config.yaml
crop_scale_min: 0.3
moe_every: 1
patch_size: [4, 4]
conv_stem: false
layers: 16
width: 192
positions: "rope"
pooling: "mean"
projector_hidden_layers: 2
target_momentum: 0.99
residual_init: "none"
optimizer: "muon"
lr: 0.0038
grad_clip: 0.5
lr_schedule: "cosine"
Rows from block 4 of a small self-supervised image encoder, named by matrix and row number. Rows with one number within an expert belong to one neuron, the router's apart. Each number is 500 + 25 x the weight over its row's rms, rounded and kept within 0 to 999. All counts start at 0. Numbers have three digits each.
Before each expert's rows are labels from the 100 images, of 14976, where the router gives the expert most weight on average: "responds to" is what is common among them. Only what is clearly more common there than usual is listed. The data: regions of photos with short descriptions (Visual Genome).
# router: router (model.blocks.4.mlp.router.weight, 16x192, trained with AdamW), inputs 48-95
# up: expert up (model.blocks.4.mlp.up, 16x48x192), inputs 48-95
# down: expert down (model.blocks.4.mlp.down, 16x192x48, transposed), outputs 48-95

# expert 9
responds to: text has "sky"; text has "blue"; text has "clouds"
router.9:501490528528464488520491508455464492537519513526459486526511488459494550526508523450497491466477503515493493505488527528505501472463516517522536
up.0:451485518506495508500490493524507550532493477529524516518493523510484479512519515541499525526494495526513494466491500479580493522557503489502494
down.0:528493480483526517498473497487466506510497556445488491480504524468488490476486476480461503537517558519494536516517529499498477489507508520482450
up.1:464512543512539521521515486478497504481465498573502489539493446526546456479500489479518525509521491537506527439481542507535530504483501477496505
down.1:511500511500519543544502511457496493472467486544501482503459471489476434530476456509525506553512491519494507512515474510495538514489489468477535
up.2:475510508524456505526453540491470465527535506537485488463484509490505543502493530453534498483482484465510460518498490461530550500478503537518526
down.2:515489519537490487499493488501478489516465510519481493529503516533510538527534519484534488439488491499521455485483481534495512498480490552503450
up.3:486509499524474514489483523542481526505517485553474534539483486524498482495511510537495490527521479525493527453512460505511470497523500492515489
down.3:474487539494458506534495523527469502530491446516516519534503527507461479479503519556504491530508512503498520498483528531445508518526524522508466
up.4:485468493507474494501521482488488500490503535474506512513492493500473519535519487530481532456493488430520524505498516440477499490521485506521479
down.4:466509529489535495436492554533474502475492497487534468467516504467509533495516528444492534492459510517516444499512451496503525495517464516487490
up.5:528523511498486486524518498530480485518509499497529460489479496477520493496518479486511540512468494549502470548538537478474492498493499505502511
down.5:465500491520484540512467459468462533520472502550516480491519527517443510446464507533498556537513524529496533495499553465467470487478488496501461
up.6:529494528520460521474509495542480495472506470491485537514501547499503457527480521461483529507471538500519483488451479464514507503506515490488513
down.6:502489492550518519518466525489511488475478522509494509511499500475460462493486495503503511541521498511499493510510558536529503467513474507511500
up.7:492476496473478525501492458475483463505511500535546504549494469505501538504519490485536503453518490477490468546490496500536477508512523529496498
down.7:516491508474533529518488511524521490527505529502467475527503532501512492508480507506500497497514487516482507499510532483509552466492502523519520
up.8:494481485460516526511472506471491528488474475491535468476512517505484498521487466526484505498538520509473500465535528481483477491517467496484514
down.8:519490507517524484474487509502490515455477492456498482483513465519506510540470503515549507517458552477545526486518442485506527490524487468502494
up.9:502467504516502509490530507547514506484481540487520482539459447505474478528505495552472520471530490579485481493492499473505503513497496482473451
down.9:533478492478549537518484535475502473482536486497496515512478512497505448508494476472524505504493519484472505504465538486517558479507469525497520
up.10:503487527481489466480502512530523499503521484504480527508466483514494458541528514514489503489513463507495474493524467506515496498506516522496530
down.10:471524496517487461465512483481462497549470520484478488521494460478532497480554484520432507550512527484530472519480487548491467488481517508482511
up.11:496510519491518527465509503491528490495469477516502492501473507478460510541500482554491509533525454501507501525441524509509497516494535532493507
down.11:504494501500524515492504540489556497492516500441490511480501512492499489487515517512452519520444528496526449577543482497506495497523486463507519
up.12:496506483536494511487503532480517473569534494484492541482465507503504509535496511473509487474491518481503468500509498445501494481481498545505524
down.12:545509495530475469460487513543438491432524500457562489498525513508496519528516546472519535467481517479561489506456495496525511512540504503495497
up.13:500519502510553474484512548510470457549560511457513490474526496485514486547522510510483493477519490517481483534526514482446480485472489514476535
down.13:503491474482512468478519502528496485537507501502503468468514443496470519453507486475535531532444499527511510516473506483514490492477497513511527
up.14:499496492471496529542491531535521494541476487506496524535535521500522487553551435520458539486510483529484511463518541457473515513487484512509506
down.14:482524475478508490482516464476524504475482524490508445476460483511486471512458545464554477498514545487482521481516460495521508506510498515463523
up.15:511504505476472519523477488509537513505494524538517456493511511484568497485504488505493506463461512476480526507496463563485474471466525483487517
down.15:492517487475465463476490535501502553499524512477486499505491490478473523479498504504509493469488505474509509548536515523529496534490449479522512
up.16:481470509526482559506510490497499424473460498478491527524495516537468481506474479542505506518540449499503510425503486556514491487499505490478516
down.16:484453520512491501465512533521503491505486489476547511550494509498465451499520502557496563479488540507520506468507520508467458478520479490448486
up.17:548508465469541464549505515475509505487484528449509461500452483461525493509482520457528502486459531517542464475505510476496489498517492514518552
down.17:490503502507485496481540445465495488522517547492519505506500531524480553535477507491528503458510476445496481524474517435505486494516500541521492
up.18:526524514487531478504502531514458445519509467463478498463506511462518518534526491510499533493511503497492477532534555479456484493483519523496532
down.18:472480484471517512470577456531478506524519472495477504469498557511489510458505517498523517546491492488494504508483481470487481493494484505512492
up.19:501477491527493499490518521510504494499535495431489529475501512532511543553541498523487524443521519509491487513532482487504514481519524547511477
down.19:464508447483506489495509533499481502504505494498513502499504492500462486496492537530500503522514489515504547472486474477511509475550473490517461
up.20:508522511500505526510526503493550513469462522470485491526477458523461510499518506543505491488468509490514497469536459538555525531513503485545525
down.20:484502482533538459493556447495477474506521528491495496481488494509533493495510490486515514517499487509494478483462492521497502499508523493469502
up.21:499474480487486529477501509489530472479491522513496506493454553460488526546514507486476506460490499479489474506520506481514539534525506524533522
down.21:487542496497518509505514501484469499525527506493478498472513526512523525484439509473505491480521453485550511481518534481511509499503513552507488
up.22:502482480492528515497497470526501524470544500475482478501522489535527502470469520491456499491515514465544506517463475502450489551503452499474473
down.22:527475470465498504517542482503505546493492521513522483465489546468494471494490544483536441535510518518502548439470524519498500489494461492535498
up.23:497492506531511519555490558480487494527525501492482504543514462523480521483493520541465543515527453501534505503469492493493524489471499488520506
down.23:521486503514466439514488525502518494483489496535479460468476463492519487520542525458563459458495528510461500507487466575468525517502482495472431
up.24:475467483509486511475531530504474485490523471466477557506505563508464492546517515533492529492547521514498525480521507530488483475505513500526491
down.24:470479464465489484490504542535455504518498442524489535496529508529497510493514529544509503524525492490494479492479509505502477468498475481510466
up.25:501503470522550504508511473486470538525522526483498491535515504477523529536505481467469546451518464478508517472514523481487493495505529521485522
down.25:515473484459517457466466502505560464499507514531475481440475487496486542504511492485570438489489537509481487528480485475519524489503461519513490
up.26:508511486502500515482466483499485491515470495490509474482561520467487553467503458489482512525524480513511496536478522530515511460492490475540522
down.26:480481464462533514471537504494522462465522479463525507505467478492512476516515540493526472462513508493456470516514510491497502521486507525469497
up.27:489486481526508505512523511482522475488525498479492511486436478506491456469494480535501531479483482531523507486508493546525474493509460498492551
down.27:481478484503564546496465472492501466538509504495488459501474505470503465493471494431532487517476511512495510493496499483493523512532524541531544
up.28:516509497483507521526496502537482532504473455438539539521478469529484457503494457556519541511523519512510500519526500509470471499521489485475501
down.28:521522490510506493487546451505518508463459509498477519486520508484507504519457454528475559522500536485504512514494458489502537487489489442519477
up.29:491524469470482485466485433493522534501507490509508466495529522509492497483500479498494504496507488510499507476494539481514523485461497489514453
down.29:504552440484529517512500533521493489549522523509514502470492468506495523559483534500484487500501566514529478498517492436503511538501507534477535

# expert 10
responds to: text has "sky"; text has "blue"
router.10:493538507510502517512504475503497531459479466484523531541494449482505492468487536455464518493513519520530470479494526492566531485520465493493531
up.0:508487465511527498504528505481489513505543517479518506511502513492511500524522535475517506474484543501511514467468487453523465468491524539493492
down.0:501505483518473510493499509512492481478477509516499511484515525494501510473481469529468471547473470488547499491489514443514553496493455477482532
up.1:466554528546547498530492496446504513483540475487464519486505451509516497437496532500477481510481512526517482480506512535545509502516509479491542
down.1:546495516507484485509533507525506501477494488499498507514485460473491469513482460476510512469483491472483503514488508514491541482529521484503488
up.2:514473566521505500478514505547464482494509496472484501510511524507505484518519464539495509485520484524532477530501523515468514504480495470513503
down.2:490465553519491490461501514486460519478476500556509532499492495464454525481505521485521521536463552503503502466445521508507522472514496521501480
up.3:533507483558482535512487537459521501503546521474521491485479505518479548506505528457512484512480530477523484508476507459512528475502500504512533
down.3:534501483477564522500548515493489491475527540459505529533502499484480502505483490473513534487512515459501530491507530523536510477481490521529499
up.4:473491489489465511523482482517530480440467508542525471486504482515519481494452482545494468503470470498523532507485475505497526503514475478476482
down.4:486464492486505492498546536508482466531515498528509486499510476490503509495514524501485589461493509490495481494484550489527487510484469545515492
up.5:497523527532497483498474497486494507479492551550520485491485452486540472545498492479538496464502494514493464471473505497530521489477472428477528
down.5:498497515492505516545486465475527525525495508548471471530525497495535512440476501510480464548510488562475502539537496505475511494461468531489513
up.6:515477492501475489490513531514474475532528496475474512490516542452472506543526482515502535515479530541476492532551533490464469475501488522524545
down.6:493495491500481515463497495553517482537475498512511510489487516503497551495521540512536501475507503489492510481440501479488440500492499489512448
up.7:490533481452509519511500506508495508528477533515492461456550491499498545522491498509504495517476512497486472490488509482481500508490474472512535
down.7:507489556517453497501522517516525517501546448479460498525532543473480497508501493481486507511495518532515491513465499474510520495507463529536475
up.8:495514551543489488518486493498498466540547514509476493488473502499526499536519502482528480467510447483481512491485482515488530453451511489513496
down.8:492493532512500466492471528509450506533505522515528459493501485505519527498534513482517500545445475470515449527470435516510489535508510530460510
up.9:495516484484544501467480539482543534506526548498512473499501488520455483520539502546497470496497519518497502491561493518512534487514444487505541
down.9:480471479546447479478523482526490484511480445499486481465495495487484509504464510520522505523454497486538519503484504488484496525525510536489461
up.10:503496461491469454479483504491528494535532523469518460476476523511507532512477510491498498477470531539446482482500480494517467519532468483516459
down.10:499490546486483530523528512504468501528526485481484503492488523515463504488476511532528516497495488516495490476483525493475534508510525525562489
up.11:494478472535510527527532509494493473506471484500499532510468473496515484480494489488497513496589432497527515481493501508517516494494513464493523
down.11:544476498468461499482482486502502512478483468516520436449535528475488493512500524517528513522459526510521497520493502458486506500533464490474480
up.12:513501454495479537494524513475522432459524524540472497487469528492499500541489465502513522452513473474517499488516531471513540509441507559534523
down.12:491501515523547500476481453497494507530487508480498515525504531533503503471503464494519508515513481482547498534537485510512508510504504537531468
up.13:506486485483511494477495468539458499508546498526467494529531529492473497505472474474521525504534450522534495476471523448504512498446455475498475
down.13:520521508507513518521496496537494487479529492462517484493513523472516522526497496443497504520455550501486541512502510447519546491493498518480501
up.14:506521508494528522516474478542516497500500521515506496494539480510525510455519492456502469511464497473478493502481493505492487531478484501500495
down.14:487475480514479489498531503548475505534532503525444558507541568450486527515519536489498480512486491451511496518491519487454486490474462518494480
up.15:459529487544550521488531458480495494490455523532540499528530433492568491497487450503496515487506506551485526495495517480499515515491504504474512
down.15:516495510486507515510456525476532500511519500537506444473494482480470503460516463500472482520484524537485482519506564500516560479492431492514518
up.16:475534451521491513546499498520472508525465491516516481502509471514518557479498482463486535525511498468544508509504513500493496484447513503495525
down.16:515460501490456516479518480480450449520482489516508516506502498500487492506497513491515521491507512475499473501497517523465525539516484506490455
up.17:480497469505535538488471500545485491505511474460473485537521542491565489487545516480462511493466486470459480473506496536463480473468525514489493
down.17:523480502507514481507477541481517469522497487473509537488489487491478501532532492497535503472485541506486532530461520516485483560558517463468476
up.18:516478514496483542512542523499466503490528488481505519494486490489478456505449474501521536559471519452487489546458483446439510496492482506498488
down.18:496491467492459464506496514486496467526447493550461514501499488479509511514502487471515468487494470508499531487502515486491492481502501537506565
up.19:471495543531504531501509478466501483509474471490525506483512516504539488522491456542490494552505516445498528504480502477480513494491510508447525
down.19:445478465498459530516462505467487520535487505595489492484490442506489519488472479524479528512500498561492512495515529504505498517520503488541488
up.20:489512497517473501504488505469475511501495475505543496496506512486493514477512509471512497475484524510499484459514496492549486455547478528532555
down.20:557532466491505503486522503523509480512480516451484551520495519489506482512501481552493549515517557504509498497478537509481491512503486423483476
up.21:461473497502515548467499527487512489496507521458500493520473524528503457544506516530486450490498491504493515481534479545536490476532485516523532
down.21:492513503487482452499469518524511475506463502501513499478521503504457502494487509536519527519488487509494515481487494501483503540496503532528497
up.22:514502485514468470518469480505467480516491484452496520528493518517511538495486537489526547522505491504502514481449509500509472461476525510524494
down.22:518450499508438443485516450526489490513521561480522519481459530469506541523519480506492499454493502468502514505507496479481488524542497514504483
up.23:486522439485500535469516440496512502476458481525543522519473479490511494453527457491473490498538485479527480491495503505576505483501503509494546
down.23:489478506517482461514527514502553495512476509483496459482467478520507471457481477528497524518462494540481526477519501543492487518493498503479522
up.24:467497481459440501486519509538510543515482459526484508502530484508501503520509501553488477497526484499484485494485484511493518505538500485467492
down.24:534463533518525536566469519508482479504514496489490502491464474482475487508501486518499497507482550494482478513532505526478488485506508528463510
up.25:528482493517444498488506489533497510527491460470495489517503570479482512503505500527530505474482532481501495524557487490513478515507479527502485
down.25:505487519499481514509494481535455508526489529487503512525536528509480520495488496531494540516487522484510516502484527451490506495513520511494481
up.26:483487500455500515483466496517543481478462520471505484519469526499483527469506506542520522460456518507525507512492513536531517528488527517499462
down.26:489511482472523485489491455517504478516452446496520505481495488551533474535485513512484517505530493466539492528509442531493487504522476531458491
up.27:479487512512547509527489538450514498523461511490491485477499460536504550492507523485544498482480461489496504497549498493502522503515527537510508
down.27:488447495443487517471501539505501511528454494515510494451507446497455550456483447503544505541506467518543465512539514489474500528501526499489504
up.28:529473471503465475491546500533490475494478559491532511483547540535500477491513512494487514522548514472487493475514549453480507488459473523519451
down.28:482486452443493518471456467490462474526492508447536485519486483494505513536490522516522468518469515505498500522493539504508504551509529490498522
up.29:510491464508490505524505525470469524501491477542529496540496537505503494516449531446498520478489504517501491479455483460494514503519495495558542
down.29:541494516523509498471557506519483500487490486430499488514498496514480496516540491516483548503504527494493470471527537500520497482503461459507475

# expert 0
responds to: text has "grass"; text has "green"
router.0:463484499509496474542499533498482470524508535482448483535473449459500500527477492475535510527480505499510542493456527522491508488479481495498495
up.0:453465520503509490556510455489486495508469493493473485500529484547514511430535484524510510489488496471516487519511496474498512530507528531485510
down.0:521510476482481494492503496468538489461542488486490466449436472502494480529485538481528485519500552488519526512485472526511518497547482551492523
up.1:487452461497450522488513502490478496494454448512484518543492484512501511490503516545501507512515478508550523453482510515519466486512520516513491
down.1:504524489531474495499497531489536478451555487517497523480519526517503487543485505558487522544474519460529544522453498473478549470539508522516477
up.2:517538446470472482523492502486502480477541553492560491497451496471532524512510472515482505505517448480522486489540521455493515467486561498460494
down.2:491540514445482481539486478491509506501538459521503499476502494493520540487430501514452507482477495518500492537503554474504463496491495489497491
up.3:529476513560506467511485506511511544520533527484469521497493473522509490515512497507506509484511416499489514540514474506493499517478550426506523
down.3:510510522532496479511486514518514495473482472541494471489537496492516489515505515488478490516471501482474488505441467543504521507532511469504499
up.4:472485503559493508459516478534465491507540488528454555496499528541496526511452499476472495501490493469494515476451479477497476509499498504483493
down.4:513533504467500468450510524508503494500489496519457524498529490463512543488445496520515442490538511501463502518475468489523541508501481522520502
up.5:521500501520522521526487497489478474535513559495502531527472419476493480463478487517507543502536488513475499512504551534460500530458526498456487
down.5:501508491498500492523497483490511479530501528524479514521511467485485474504531479531481535488503480517480505483562524548473459501462487513490482
up.6:524518492471511452494553453505509474506502481447494522496493511465506549461505469483512506484521522505502505509510544496492447483511539527523493
down.6:497496522485517505529507501501549520516501503492485540546496501495520480533491522531453500521476495473492498459475501490452542472494507487477514
up.7:494523512448520517487485498462508522446499523542529507435517482507484499497505451485490453547481532507498505455485468507508523482499478548548486
down.7:499503511526481488483487502481501487479530503527472505526481539501478493495477528482473538491486513542514482486453476497456505502522487478503502
up.8:516575478489531518503464503491522434471481513502559478491488522499526478508512472511499479533507474476495486569484517496471495485463514502454504
down.8:496518470509473547491528504526506505506535523468508510535476488496508477476478509494488570533461529459526498480514534482538525486529460501441523
up.9:475518514466532548516492514471469498488480493529541460512476494516477544513489505458501488486522486475486463522496518461513493486500522529536561
down.9:532512486487493486507544508475513502505479485513496470463438517487506521528456530456500486520483515439507483508449505461533510523514453496483517
up.10:523486509487482518541494547520490524488510512486505500489521510437478499462471523468507524491525525504487482504505536480498500494514475497495464
down.10:518504474483504496493492482512486495474498527521480532487520469514526506497462528545459493507520498476483495491500515465486502464551545549509501
up.11:541508473498509536553507459484455537531500503505478501564547458484512537470536501506497492490541438509522481497509482492500504461496532491542521
down.11:510485556513532540507451515497448475479533494504452505534565518524509489532518460497508471559498477526509514500515491470467497509535534500502481
up.12:493507533488507524525507498481537534514501471550474489487476499531478504516514488486508525475477475487513501520478519467498544458534497471517536
down.12:510486493538489541524516459499495457497528448506508480485493534505486511552509479496496504496513466500503452487538510464530467494521566558494481
up.13:549458500448512527511493461502472516500501508484541462466526491516518472485496494507498510485491501462536515529470503500445466465478568490515483
down.13:474488460471508512484536541473484533531524529522482543487527483488470489511495494526485492487503490472487489532544544440520557513490482521495556
up.14:482515484478503479481521443539495510506464511518499479458511505467523506438506474543508535472512508490509500512495468527516494527493509454501519
down.14:497516494490511523511501475466479494502437523470518474474500497497483483507490509501515472516494555499487515517589495492458514504516482510475482
up.15:525550532508474514528540495478488515527517519572519508519488514493480501499517488519483469541465551501492490463507487471504499511509530462503535
down.15:488478498497491530553494469474530483574499513496479533521472507507499450473475514480476541484501490489484482470496504544538511514472483484448560
up.16:542489486485522519510464505473482515552486562553452464490518448461498507485480456529528524530503480518493501537526513475477496528507494482507482
down.16:477526464531513510527479502464488489541478494491493498515514496504480492462474479551473526503505480527506474516495503541484471511475487491522511
up.17:526522506500481503513482530517493474532521479471537457526488505448485497511521495503501543514452510537485468548520555481466505506495476518510506
down.17:479503458502471484489467475497504500498483479499484505509535507497501551483529515540490491439521470492492515503494545495518480488469446519540484
up.18:513476496477492481529456584503481486558523507498498456515504479507473501512530491473506505489483503509519478528534468525479497489489491529484507
down.18:474496438475522475505532488444519501539499506483492528452464494520492547486481522506536487490504473520540505473478541528546478484455503492511528
up.19:493491486463497515499476493515469489560525499504503486476531494457504510520486494502499488532518499527494502540514535466471479479516470485520503
down.19:465499521517464474556519473505521501521459489496527464465476533548504521462464512549490498520478509471514496466500508481462492499502480502496498
up.20:504519465459491502483482459513511509488500526511504484508487517538522533515505476490518490516489481502511510483448517524539491489509497474479490
down.20:515517500534518494522472545520502538500507479484483487537481553495500494509514491519503502487449515498485495481474453479525518478500495502509541
up.21:478500496490472498523471506496486481469455470508498479532456475537500491509483502522529483502479521506534476460459481519490489497492519503469516
down.21:495516473499488498533482529520504497524498501512479531498477520510503536510511539522521474552498482509499492458467488477522511479500483461523522
up.22:585523515507515539473525525493540489441466503465506500468521507502477465535510483458553520489514503479521479496503481504511552479499488460493558
down.22:530466540501507563506510499498512514494513472448483470505489542465493491574503496487516534458455523517494469531503482468440513469508539519461515
up.23:476551471521503487461497510491528501508516542506526450518488464514548496460496514487478468455480481476491530545502494472534503456494477504457504
down.23:525524442509515496476481460480492532447518481489526477494525482498534484465510490451519537511522515518527529510492482561520501487520504483514504
up.24:482523500508527498526532477514499541500531504496513506484497470497495488474498510492481561512558502497504550498525482471521524490505494458503507
down.24:529485548499483502454477521522511499488521503458503525498540496489494460528562460546510504488473508532490490526468466493505549526537482483476473
up.25:499528511511504547474513478505455487489435500524542521500493473503561499488507476455481490502533516484515481528483497501496503501514493491495498
down.25:513503484465451519478503535498501457492480474501519462476494526481470516498475463532503485483487497496570522518511563488520552490516486528536488
up.26:478535483521513519480526532531478506477457466513560517509478524554534516510452473474510501505510478476473498524502520439538505416482470499504529
down.26:467510499483501525532493510494537519515500504486493468538486453465486508500483501520457518530503492486510511490489492467516549500509480501511526
up.27:489479495493545528491517519509497513491515437468505539486479492515506547480524555520494467487532514497499521475496514488461472510514519481492495
down.27:460510499500497515534512473518510507480476493526510500463499547518544465515449515524468493479467548485524512477476516479497479530574515481515464
up.28:491488525481518538470552460501475517466465496540518484508498502473503521501485503523465491492514546487537512511553550489506508523521503499537463
down.28:500509505485496490544493498478518485519529487397540462530512502506526485473503493509458493469505505548504488520507508489528517521458520512492493
up.29:510484523500514536511501516493511517483530520500486555509471494503464492430467522505516506563465482502480535491498491540511529482514503480526524
down.29:504486523526513504522433544513433497530511487528452529525497470465483513484522473499514518488488496510484534546503539544472526478486474461440489

# expert 6
responds to: text has "green"
router.6:465473505505474495500501520481478483531532524526483481514491462478476490501487493463498495536480514513524525512462494520487505484452504502501468
up.0:535519516495509486484509521504530507473450476449532531503497499464492539470545486526505537484485526518512487479492503516506498487485514465493511
down.0:518488486458503507536513465508511512497474538505534494532471479522497509467481498514523489497490529509505504467513544500531490492438476502515585
up.1:503508482459529497466487494516502548529518486475503493460553512461518498468505499548506504460494520509510506492542499475458504514480462460456499
down.1:509491470475503526503520469481478517503496488463528491489479512500496519523432488529530518534478516461500494562494537481468493490513479487484540
up.2:530481508488496511527461535499495534523474515549456499504479482502475569490484509524544518506475484470504524526502523561495504484474511484526493
down.2:483486466500509472508517505467511503568486535510502489494548513485494518474518551551480477521509501504546510510479492488485493544542537503482523
up.3:527527505451542490539491457516530454493478538484529463485488496507508495513508456547492521473505528485491474509497497488484465536456533492490495
down.3:515472497506491524471524490487497506538484492501492492442514497448514513524484514499526502496482528506522478544465542487494506546493512542498490
up.4:539462487477535516470491520484517490485489521476543502522438539487489494551499523476532514483505484523471474477507464530491521531491504513478469
down.4:483470543496519477509521463507522493502492511453511471491515467502486465538516486468526506481498480476499501503509508541479489524530515495492451
up.5:478505484487461526520456492527436571485517563524517471491487483484501525477488524519496511521472499495537513502530485498531472503492531576497476
down.5:482484485512501472489506497478525476481479537475494469498472498531469489471450485483447498527556501487498509471486505467492528504495507472519481
up.6:467521487481517490468491516515492530501530525536472521504514515478518486486501531510510473514475469464482480484516477488504537508521493485511515
down.6:501543481496510483506498524506484468515484494483500552494510484516521486489468485462490509509478522490521507463519508517582483507510505471462497
up.7:480506531491502498505513501475486499504527565478532486447436465455503511433503524477521511498477499507503528510583505496451526528492487530501491
down.7:485491487516490453467498517490508464491531457494545480494497481490511491507436509500476514528506519462512499470493487494539525533519459507527519
up.8:484485525491516495551496509525494530528499504474498544515518495509511497498489508496515521532551474497454465482515473507467483510481474467457485
down.8:483542493522468521536512523500526498497501482461518508543471468475550524467539480488539486498507506472513533473507481531457518475518471476487485
up.9:504514490507486535497462504529486531532481524538474474512495547521473520459521494499526534490527472476471466487494434537426481501510518512512487
down.9:500484534483466474551487527493508495513505482447475485495509505487470500507526504524502531494512516527499529506539517456493489551505528515509504
up.10:505549447478496508491504502571484528501499517532495527513491491487518489477474482513483537542533460498493521506484481524501488489463529453488497
down.10:469480510461452503474590483512509502491538472518506497506489533504499523527512496501521479543505530514549511539476517522487529526508479524483525
up.11:505487512469541527471520502436537540511531520501485524522512498476458515469518499565513476556472507472541467496532497500486486521532507500506503
down.11:520500495508503519511465493531478486530475498510472493478484467457517511435467482472493532498492506515502482492484498492501491495507513493470540
up.12:483487497473499432504517436505477507488494517480510507476525511555513507505462518489499544535531478497553498528462478486466515497469517492492498
down.12:512551507478444510531499490538539507520509497542478498528483475468501509508483515484485510516487461457492473498512510513495521541493498488499476
up.13:490513516494534492489554506484540547483502457488503521514495515506536497554520515501482506470506507451496471503473483524496514523520505482493572
down.13:479507478455485512493499551493510502488511542478531477498504516518526510519468485496507492463478439476531498513529459464468511487522496537512499
up.14:496470495510542514427465500528493464455503494536523491505492541523538484552467555521523491536502518480492539450528472499473467482514482548461440
down.14:537451487506485521456535486500563515487485502501474527498469472485488505508489529486487511430491539496488507489483494505522513516553499485477509
up.15:460507521497533507460510505527498497491508465521506503491491439472533493441499512454515477562489509522526499501487500458476510481539480522504520
down.15:482511533532441536501462511493518510501529454505475500491521548494478479499520513542496528495462470537467465468530507504517459488534531525498517
up.16:492492513500533527481543528494509527511525488540452510547532509514454498509539515550477488514484511490496522482526504484525494491513469496478546
down.16:505516509483449525508525465516517494485479505456483468503513476514517508497493478495475518490478541495482506468514460526495500507496486472453481
up.17:490459513493519507527552529472503497535527496524434547511512488471494564545498497529492488504493486482487526455505506509477516482534483439534550
down.17:512479524504519514502505507501506509519519537452503512551527500553496495491500499482496500500508467494510500470505534550486480500469482508488486
up.18:494498500476530522514494461493497491466513492475506472490452481512512520517502519477523508483531491530521483481496518510525515477442494495479431
down.18:489458508551504546487497484495505466544479505496494477504524520469468446497493486519516511480517478513472476477544517483518515488561508523507514
up.19:505471516490504469487511455515519475481468532516495521492522527528500526446557507539505489498529514462507506495471465530517490565474517480492463
down.19:547514470478477477502478512503514465518548546466524489496469497484503448546473498473533544467529475500470516545526504492498521528521527487485466
up.20:495474468488525493440500514460526480479522502507503475475491526508492494545499506494522488497496552455471509456483506452538488481503490530506471
down.20:506496531529479524529499491491481506520525460481525482538458489533475524500488525500548504445500537485461490498498515512522528463481470499488502
up.21:518532501501519530507453511490542514518525501490526499494505500507510511426500481512498510501474558491520456506499528518504498502539466481479509
down.21:467466487498491482484467523489479532470512506464529467548487481505504465471508464478496500508468500526512504466534512525470508484554499499497515
up.22:463463492509522529503524468473461502527507507518472452504488521497476497473498481508493501522518505534469472519521563492487496525487460501502553
down.22:500507496513510530468456539522505498469531503498525495576481496513530500492536482489523493514468440527480498513531480529503581473529476455510558
up.23:489487523517471520468498507509483510524509586457526502477496522519523514511503491468509500475502466500497493508522458542476493544501474471488487
down.23:501472496505489454509476490520513515502481457470495523504461517470528474473484475491497457482513494550492469511551519481500506527548513503499503
up.24:532491477472538532476538453452489495449470526477532500476465529444516447486521460477517555498509485511482500513510507478484484461523483532540520
down.24:490519469496481501520515531502515493478456464520476496537496513475489483531475494480519503496504503495489513471502517497513523464473484511513564
up.25:501548554493480526525513486503483506526487495522466514556519514540488524461476510498500525480465511479475489447449459496530488504498534479505528
down.25:499508501486495525536455500458520462434488490498508540512491526486478472510450489548498516513528491529510493457462479491501535470472490498530497
up.26:464526479500521564489485526505500489549495546503531498529502519468528493537483504536446502470483502521497500463511477504520458467526500490512494
down.26:531493475479487500487526491522543448486528530476494462532468498486470499483491499512488500485528491490508485471524496526545456546489526497471502
up.27:548493516459506502510489470497442516494477498493548450461552504507486515469482511508501547509536530517465501461526478544458495497483505475466481
down.27:512493486466519530511511546501507468479466566517531480480501523531497508504458481496506483524507545516471488467503544496496519495483504483491466
up.28:518508523481553502530488524552485499525538498479506519529532515492537487521543499518423507515526484496483499498537483540461456494504526500506497
down.28:504483493502519548508499464497511477491519506467484463461480534492473479484493505497532518527558529479474497493524505528485512514483511497487531
up.29:523516513568497449480475471477514517522487454485503523475477446533476506510524513493525485482467539522509501501505511490549472469502502501493536
down.29:481549467485483527482505498484477518521528494487486511511562535487523521509446535516490503478512481504491485489486505522473495475514459521546512